config = dict(
    arch='vit',
    model='image classifier',
    dataset='Sentinel-2 satellite tiles (TerraMesh)',
    train_examples=145000,
    image_size=32,
    crop_scale_min=0.7,
    horizontal_flip=True,
    color_jitter=0.1,
    targets=['main land cover'],
    num_classes=9,
    norm='rmsnorm',
    norm_position='pre',
    activation='swiglu',
    mlp_ratio=2.67,
    head_dim=48,
    fused_qkv=True,
    bias='none',
    qk_norm=False,
    parallel_block=False,
    inner_norm=True,
    patch_size=[4, 4],
    conv_stem=False,
    layers=12,
    width=160,
    positions='learned',
    pooling='mean',
    mixing='cutmix',
    label_smoothing=0.1,
    loss='cross_entropy',
    head_dropout=0.2,
    init='torch_default',
    residual_init='zero_last',
    optimizer='nadamw',
    lr=0.0023,
    beta1=0.9,
    beta2=0.98,
    eps=1e-08,
    steps=30100,
    batch_size=128,
    epochs=26.6,
    lr_schedule='cosine',
    final_lr_fraction=0.1,
    warmup_steps=1500,
    weight_decay=0.06,
)
Rows from block 6, named by matrix and row number. Rows with one number belong to one neuron. Each number is 128 + 24 x the weight over its row's rms, rounded and kept within 0 to 255. All counts start at 0. Numbers have three digits each. After the name is the row's rms in percent of the matrix's.
# gate: MLP gate (model.blocks.6.mlp.gate.weight, 416x160), inputs 0-79
# fc1: MLP up (model.blocks.6.mlp.fc1.weight, 416x160), inputs 0-79
# fc2: MLP down (model.blocks.6.mlp.fc2.weight, 160x416, transposed), outputs 0-79
gate.135 139:109139148137118133140108159161150153135121169088157120140095119101157141128173153124114158145116121177093127120188137124133125095116174174099168107153069106129097089137155123116145136069093133121114142130101103107093122135121131112155118129
fc1.135 144:158122114102150134109153089097118104121150082165099135113160132161118124128104111124129109114138141086153127132078133132110126163147079081160084145107183150129156168115099143139127115188165126133154114139162158139165137115145118139102139142
fc2.135 074:143112127137134126081126105128128145155076127099158116117119119161152129164141160121103132129091135126095150124141117147162146120099110111155155122123149128158112164130090118169134121098111096146128129147149152144110102101176115171106143133
gate.136 093:199116126144180152073118141175116099176139141123127163118119146092122179141157134119115128137120179180087123113121128117104113164163073132120089118168144125128058139170091121122104135080124162156193105144146088112124156154135118145126127138
fc1.136 050:179181078110147145125126108158130096135153169112129113123157106124114179155135179141143169152121174153115117111131111139144128170170102136129097122125142148133107135145092120180126170069109151116152150133157143129104159113144170130140108127
fc2.136 058:097173104128183126133123114156150123177135149123113130143092143171116128151145108146119124124131090149137170152116142056129097073109141119172090136170144123138096152103133118140139110159098130136149139127133119093165135114160149114120099136
gate.137 013:119115121100167159135116137136123152116166103123131133146125121138145151144135181131114100152121148116113071186135148166103115101080127161162100161124115108171157135129136123120142162109123137149115097139131115110179153123120099148118134131
fc1.137 014:158095112107142123099118126131128105125123129121147105134138144133140144137131103166156127122108101111157132125136100095143133128118090090168152087077154171127123152134135127172135128104120079087110104125134159120141140144149140077162110147
fc2.137 020:156145152107143152138104152120136128134121156129145132106137129149120133180116186143119149122122109124109134136095161100124123157131140101177101115116155126113158122113138134191118152102128084148107124157110143103104139120132158114090076154
gate.138 136:180095131146159108103133149145103103125146124156089142141123160124118139152103117133145107103109199151097119132106121147136158156155104138117090130129175125153106161174098117145114168131153138143137135112115090136133119167155168131146104128
fc1.138 135:088134144117115167163113151145164146124157125144157187112157094102138125163139123106113150122168108138148146081125138135120152079173159112093145122139108116123121126120135081088119156121150168138168152154114121090092133191128126121154136135
fc2.138 191:108163146140101125116132138107129100140143150102107114120138144123095113150133116074149132126115139140134130150166135136153130102132139121096156114153102123134106129130155138150096119134110159132145154098126132113133099099069147151183169072
gate.139 030:143104142134199128117099149134115153101178160149107106116170131097120180149187150143124106124114162109114114099153115143125100136134150160119119123140080120166104099157118152108130148124109137121107110146125136106114178153118149106131146108
fc1.139 029:119118112125106149123116145131112127120160128112130138099107133106126177151108172119131163102141119130135144045129138113121141092080192155135144105144138131137098155135076104127151102146119141127127110159119119128159168228137128113100101094
fc2.139 030:159145122142105120158152104121143142128120155118108135190142139141095096115104167127139101104124132148151202104100124133117144078141169153129156120122150111113085108110124122106127100142159118116133154101138120122110137125134173126123133111
gate.140 150:126071142128145135095118121144141147120177154138087169127156092090136118134130093159127140133117174135101097137153109150137142117153052127098135106121100108151090125158182148111121186136115152109151124095115110140138140190116096070150152113
fc1.140 160:120090140139133149094122106139134132118180157131087170135181097098125125130126086159129137126124162128122102141162103143158147103150045128099118110111103120150091106139169157115122170132133141118146124088105111156156137184118093075158152112
fc2.140 071:112090165129128136150135126107130179114140095149098098122111135098142092143100151160158112118137129121153117119183125108143123096152092099087144144160119089206107128111118196164117149154112141115157135164097115191171135152123125104134147128
gate.141 126:126155144145124134160125159157122140139118161098130159108114150105165132126144141092126094142122131168083141166156153132118162102138161142078139099160085120144107124146128098160130145090100154147132110119080079132112123149117151135139085123
fc1.141 124:113175135145104121144135131158131133144120174089152142127127137111170125137155136092108093137115117166097152152162158127135153074121158141076112109132114132147113101136117105172131147083104148154148134117084079139124113131125133138174101136
fc2.141 070:112156113143150118165132100141154098152124147117092103113161113141171147108147112111106130161170062122150133117111128100099120123093127147161147123109155158132118096102126123162171123146132087182105120154136153133074118158109130146107114115
gate.142 134:129134106128104096090129147168086118117075148143130064146079130131110092132093108143134119115144148153113143114157127103115127138080146129128131202138158128124119134106140099177114124111085155129144149093155129122085095100130137151132174120
fc1.142 151:102096085088129114163113141111159188096117091112095187121117104120157120105097132130129154107153134113127132114100097165085145170128110122140112129112120093120144171187111105099158159161169085067126114124115110116142108142106142097139119132
fc2.142 208:125108169161067170111139096152132115124166147165095163113173168143129120118112115131128111081142106104164105117157120107146127114151106141165128116130112109124101157146160170102106116116172150132107175109121146143117161150121130127169136062
gate.143 017:142137132146116137101124138106091162132132154134118102122142150131160164178151172111100117122117146129099112107115129110163126136122172145141140094137107165178114097157132154107105126079114153123144151127146130121142089155135124125179135140
fc1.143 017:119118165081155126141126139131170159143134083134197148145113136145154112136126128121172127136146149098119129135101141172126150092157131112118080170117129127105152181073131110170111166209123124162139129127149128108141154116115132140096123131
fc2.143 022:116132131148135140123111123131135098113141102121133099151114116131121128149140143095131136124115123085139125125126115155152119131135175149112159175150131119163117103117074080129105167161198151142122163114090133133130150132126089156155118096
gate.144 055:159140153129142113070130130142098117162140126088170089144147119130138146123167135127105126160112095138082145155142131113107104134106135169128122129136090165137141111116132146136129116114102163146146115115164118093101117074123096169168158125
fc1.144 044:136146118120142148151093156125131129126107111125106151109121140090133105154083182130156108122140147133145124111132127155098166121095131090103126125120157122124153118094107058156092168116153143118128117140137067150105150175137146114112095131
fc2.144 041:123122072116139147154130128119110144101133145194097150138129143136137196115126096142140116143128105133150109119162142157111115112126107108157123145122088115148105118112150159141120123102153138098145115117154118133150185110106088111115078142