Rows from block 2 of a small image classifier, named by matrix and row number. Rows with one number belong to one neuron. Each number is 128 + 24 x the weight over its row's rms, rounded and kept within 0 to 255. All counts start at 0. Numbers have three digits each. After the name is the row's rms in percent of the matrix's.
After each neuron's rows are labels from the 100 images, of 14976, where the neuron reaches its largest size: "patch colour" is the nearest of a few named colours to the mean colour under the peak; "peak on" is the class under the peak. Only what is clearly more common there than usual is listed. The data: Sentinel-2 satellite tiles (TerraMesh).
# gate: MLP gate (model.blocks.2.mlp.gate.weight, 416x160), inputs 80-159
# fc1: MLP up (model.blocks.2.mlp.fc1.weight, 416x160), inputs 80-159
# fc2: MLP down (model.blocks.2.mlp.fc2.weight, 160x416, transposed), outputs 80-159

gate.306 081:097134126198163151121134171169121101144159117106143134167117127112162104113119111123159100161102122102113140044165155156151162167105108099146133133118127128100128128111171137091125147141140117127089085145146120105137128072131121095114132153
fc1.306 073:123120129146146131113151145154102099123158114123143145156098137092143092120116110140155102144088144075115132073150142146150172132100123131105160149139107121119116159104165133059124145142154122143112098137143128113167146114157135085127121153
fc2.306 059:125111138134149193125132136130090137136155123124156116098132126136093163163150176103144160133105140144103133130144138140100097111107153118109123135166118119117066096132115133108105106114103132127121080133134115155101138116107061122139143141
patch colour: brown
peak on: crops

gate.54 097:138109131148105105118154155115084098120159152127104083100123155167112150117105110114142128164128104139120154118135156148118177114118128138161139148173104114171133149179137132103130155117111134132140161135136127109116155096161136144093122135
fc1.54 103:112151098109129124112132140121154124156166151138091147110135119125121168127148120134115163102137180146121131128123107128084097093135146112201104137142117131104148113150067117180108130129162121121109130118106134169110115139141084130149137103
fc2.54 141:113157112154155098152120148121089123141128140159149142118126151094122114115093109102085139095146101151112203145151170137142118133104136097130151135099138119123123132085115123155108082131108110084093148124142142131093132092111141083129129125
patch colour: black
peak on: water

gate.4 099:162123131116145136115120154124078081135105117113164101146140145169120118125107125125127136063093061127126123143149127140088149142126092084144128147164109140156153126133164119106133101080109144122128132117120105066110140066139132118107117143
fc1.4 093:179123130093135137147126136118079131119118128131148097149124131165122111114119121129107123045156059142106129157135116115132196157136083103091156145160088133156148125130169118111141102124134156135141131096128143102152128095133132117136117131
fc2.4 169:099087169137148140145132124147136154158150156163116164118145099127128123122138120165175083128141095113096115128133126150113157100135129144154136161143138106108101153123124122129148114108121136134139102154158132142158133153132150112103142143
patch colour: pink
peak on: water

gate.405 138:115145117124126101103130170141091113113163116131142173135130112137109109132143117114122153118113093115089133127156142120096160102122156099184131136151093137139103130087140140110132124087120138140074128132132142108149137086140092090138151122
fc1.405 154:112140113126120108098140158130107135116157097142139162156134090145119120120160118110114160134123093118072130129164137117093155115139154103170118154151089137133104122089136134112127123088128142148092118119107137108151149086148086093145177126
fc2.405 048:149159101089145101154114132143105129172153165099147122118169110112138162111121155130156120140127115164128115107134111124091149094097159160127084126076109140128116135100101100120117129108174132159121068141150111134137105108172116092146121134
patch colour: pink
peak on: crops

gate.38 095:168162100125093092116144133107108143120136096140100101163109113171159122122139095138097164199165073117112126140139087128102146113166098143105124163140082145143111126122166122109126162104146151143131138096075109065184168094138149145130149108
fc1.38 101:127123126113145143169168173101178122074128134179087067145125098122156116140142125099100140136187098131090095109100124079124142128111093144115094155140062143124145089156122110138126132115158171135124150123109149122140151123169099134177122135
fc2.38 150:142170137127132120152145097123121151159131076199171097126126117120158111124112119076109166099130113157132153194172112156137138164154155079121092119106109124140123124077128144123106098141119107134118131117139139118142125120115146102124128118
patch colour: black
peak on: trees

gate.352 099:097156116147133135155123134123154116140063134113079135079152119106156133158092107119134105159148118124125129075112148121176149165125115094152168109125140126105147149096144127155125141134137143123144176143148075107110076103127154106118079125
fc1.352 119:086132119111171086143117139106123073130105134114067124083132111143085146166122131117142117151137083139087115089120135133133180130134102132132165145178105085088116154117126115158121145101116141137164150121120132152144135113128131076109123146
fc2.352 143:111113102154125130085166121143128106105092091127117133149130113113135133100137124166161109136095119150118113164149160136167113138138128113120122119103112158144180151137130120177151144153138121095120164113117129102099129098125142133104144159
patch colour: brown
peak on: trees

gate.248 117:129139104134132101136118134134109121156147143081121141115129132130183134132132112126148139162148151062127125082124139163111108122129128119198163172160107104121143142089142112094137158133180103136124138140101135161155143126116134099098135156
fc1.248 120:123113153128130128173129078119119151119128133132115135128130130100130088132120141131135096166133181084154119121071115123148099126129146172129208122111136128117118149087109152093123140126120104134137096118134126162172128190110130112119112153
fc2.248 178:095079172104116146090148157133138127140111167133126131103128108143139137116177107169178120146104127117115106093113131135105139094117109114171135109146123095138148121176117146147155091126104111103118122135165131110098119140142103141114147117
patch colour: black
peak on: trees

gate.396 094:095153094166151137166137133109155102128109152132088133075126109135136150147091121149145114149125159102141152102091170122137091138099135122166159117123137119102119138131091144125126156113114112073141121135148124171078117121136102081142086136
fc1.396 093:154110159101098120095123129143093159127148091118157114189131141128137099112172134116100147120145094145112111149165093128122164130159121145088090142134114139151138114120166122132124115140151155181111130119106128088183142123124139168117181131
fc2.396 040:143115143087113117142119070117127117112154139110109134109116123122168117156162054123146113134137116180144139077099172101163137143134165141101115116068069123149153127112144101091119113129104113107151119088177141147141143112165135099136143129
patch colour: brown
peak on: built area

gate.290 084:150103155168110131147127145146087135117093116122138130148136127174127144116125134125146095045121147133147133101144151108144144155143128127162219122110166155099142149123151145124123116117115125097111089152139121079100122118129105137100135147
fc1.290 100:173117138145095119151130133122076144118101092128123119146128121174140121130117117138128115070141122140149132111143116107138172147163080114107210138100134137110154144130149148122122114132116152092123072126121131057163116101134107143113133134
fc2.290 148:112075153126131146133123126155143148155136177146129173113139130124108132106135129178174093119156148121120111109122122138136119090093146154150149144126152100119148145136099144139163091161123122121147112167166140141139125157130134140081126125
patch colour: pink
peak on: rangeland

gate.286 100:167162092104132103099127140122135129113131101126106095143129147137116139124121096113129179103145085136097158147139110148099132149148120133145105139158068155163149096135162123151130117096143157145154162138107140139110151091122150138097133104
fc1.286 093:148146119078124096071126137125131123130167118124107152129146161122131120133140100127129151115136082166098157144146114162077136101146146129179103138160099156149127116116140121168129121096131161177109153134130117123120132093120148147112152102
fc2.286 054:087137155140172145109132144147172129138163125121106152178124134110163093172117076110136112132126117078134136097133127138129151128090114170084136132098137141155116146099145126132144177176151138146121129171144158153172098141122162127172131134
patch colour: pink
peak on: snow or ice

gate.294 109:160143122120080101075106095132080154154140104088133155113136156174155157105136107126140133147136103139142155157170136154084115154158129129125154137122162129170118148105095111117130140126123097144134131139128144116120135112094150147073166120
fc1.294 088:156124141115102168117105092166132103144149158122165143131117167108160100129136115140136105036111158144190118116100099145160127093103128145109117112154129133145136131145118127116141113191124112133121125108163132137103099148118151153132114117
fc2.294 148:150139153137115150136129147143113107121120096157152140144101128127097160085131148085106117083140120189131157170163112121105119132136169098117145117102128123149113128070083122158118102124103083109070155139140127143144140120116130121116151099
patch colour: pink
peak on: snow or ice

gate.178 079:118138137157129102133145156115098125151130100113108103111134134182124126129117102143132100194162098128159130121086145141129159127167058140118152142126100145115117123157122132120128168101116162137138110125111130116120132125130100113112114158
fc1.178 078:157112150118129168137115121152155114117096144153168123127126129078121135133130161112091135105126160148112125078170130093163128153111181089166122105131147140111172099091193149128104096163140157121107103130150132145133090117112121133168133111
fc2.178 109:103119135169137116155130153177129104114148167158102139129156157110118100128085096133144096145111085159144155105141126145170163125139115157130130166115138126102149143116146139136150169133180105130099122132142115132163126105131140112135128145
patch colour: black
peak on: water

gate.214 083:123147137154124130110109145083166115149124106110126128113110122119176145133139106131115101107119150126151151111141153098101093128125117095188124127120151131098110141103112131157125135124137126122091131154120143060094134125105118108129138135
fc1.214 072:125099176133093135073151104090156126131163133142142158135108129101174117107182155124121116108117181158145122107142137108087104124104154118160116112114169136111113140131108141148134132156147113153091138145140134097110096146128091146169185125
fc2.214 050:105164107141117061150159096108111132148104105174088137131136102164117092162129124146151146129150141131132131147117147155124173094128142155122124108153116105136106166135158108078124175097097124118131124106148161149132090100158147095145147115
patch colour: grey; pink
peak on: clouds

gate.5 112:128180060148118143116130141102152148119143129139157079110108131114119130118091116143124155130112170104171114122096124129112086102123167132153098104138132139163172125126126134137127117127142116075108125127134136147096129114142131155137089049
fc1.5 107:081107132124158179131193121138136126111106172198115149137141097069110128130124147134141124177090145139089135098113149103146127125093134160165139101128174131120136136159116143130121130138143105128118153161170129107101094147166099154167109125
fc2.5 148:159153135123109092126143133072149099140147154208099119082130142181106153173109151093116067100123128149135157110109098120098143143132106139144145140126152132131114134135121128151124112109121126125117125096151135094144105134163121138120097081
patch colour: grey; pink
peak on: bare ground

gate.372 112:154145108093109120095124143148125136120120095120120123121127152148112135136111103115126156106149073158114139154139100139099135140145121109138101116153100159163132081145150132155150118081133155155163144133134129136104136077117161152096125099
fc1.372 118:138134120083113114086132143146116138121126110127114136108134137158115135143133107122139155108147061161099140155151114153098152127145121114145096133156100150156117096151132125163156128084136149166153148140141136130106131087126162151093144101
fc2.372 049:155136098104112163156130123101117129150127168101127121128144119142154123155106113145179154125170089111106114114149156147133128086137120147071097164100072092125130115107091120127158148111093144129138141164113129135123121109133109120120112116
patch colour: pink
peak on: snow or ice

gate.385 108:178131140130076107114113132125088122139127131125110109126130170134154123115113092129114116157191100158144135092139113117134149150139121104151139099145124146163192121112164128138146136153141158124116135141134124109138105097107128146120121117
fc1.385 114:108110132111144147102140081144094103123136147127120161103108104073131130123163130131159137088093108125091123160165155143108127112123130117112118145107120135128080131161076128125159116153154082154110181149130148133110120137141137081132165141
fc2.385 180:116161089127150119134123153131126112110125122101152154157116093114077163139123092098110173111118152093145143147126152105088060154091168091151130120138130130149116147113116127106078110101130105092094112143110134132079138140132116104164119129
patch colour: black
peak on: rangeland

gate.144 083:107145105164139127141152109094163099150100139155111128104122121151155179145098119114116141143125143119136123079111174128108092142099110092183178120164144146103132131110125131140140140108116129088108109144137131130083106114142100122153103118
fc1.144 087:091134114152158147141143068092163100133108153159120138102117124119142161146113118142141135115105158135133126080111183129131104110094126092175183103157142140094126136119109124148147120139115119082112122153154145146079071141145100107156114108
fc2.144 048:133148091104124120116089165140131130093139130077128121144132126119112143115114123152142121133140105187189120091108140119116126122111139133078117126102137136155108128105132160136120129098167170140126120080137120152153077153124133095105111100
patch colour: brown
peak on: built area

gate.150 074:130147105102123105074128117098164134134129133129095117081149107166162176160131093122142136185123165110148145107100108111077108117134121118171152122144115128133120119160113137154126113136149144128123152133112132140105098139149122129149129114
fc1.150 076:125115139131122139163112148132078106142118087104137114165116139122115094111137159128097147116162068159080118149171156136162156159129106118106102137130094126133131113124160117110122156112110140156151122125110120113133132095100137122112159169
fc2.150 045:166143149135123152127094151109131137123125159074161114162115101109104113097120086133170095160144104108143147115103187113124128131112104164099143149114113095159116159110127098138114128077143151153121132152134142126150177105135118148135118112
patch colour: brown
peak on: built area

gate.10 085:073097171172153135133142116116137124113069136135126120130127129147133154120129130143147122098090130120094115090136176117150114191094130123126156109087185112115136127115116144126118119098042119133124129159159131084115121146134130149108125136
fc1.10 089:128091180146135198121156149127159088151106126146166088164145113134163126129185149133113116156132123170122133108140141113138127145112119112157096127142125139113133124161140147117130101150128129112128161118115121119069120111163120126159170204
fc2.10 164:086053158157133174113191098114147149135126148136137122154138104133181137128166170167152142165143130131108150119148165123121158134144139148124108096133128122122131145149106089118153143164116100147156135149129105131106107143192116116128158132
patch colour: pink
peak on: rangeland

gate.384 097:107161094176140133138143108095163099139115142141116121088130122145162169151104128121129134140131150112141141074104176114122096125105132104191146114151138151086149110127119144141146117111104133077113119133145115130077102111140107115143109107
fc1.384 098:163127150101101119126104164163096163115140093100129118173126144118114085112140134123109134123152095129123127173150071129137153140159124145069096136096107128174123113120162120115103133129141157166122128123100125116186155112104152147111141148
fc2.384 046:124130133138140097107121074145151111169093113119144177092164141145142137111127145118138155126076125124162134138137100162135086179143116094113135100056155147126114128157128118117128075133159071146123096151124145102126137146113141164102119141
patch colour: brown
peak on: built area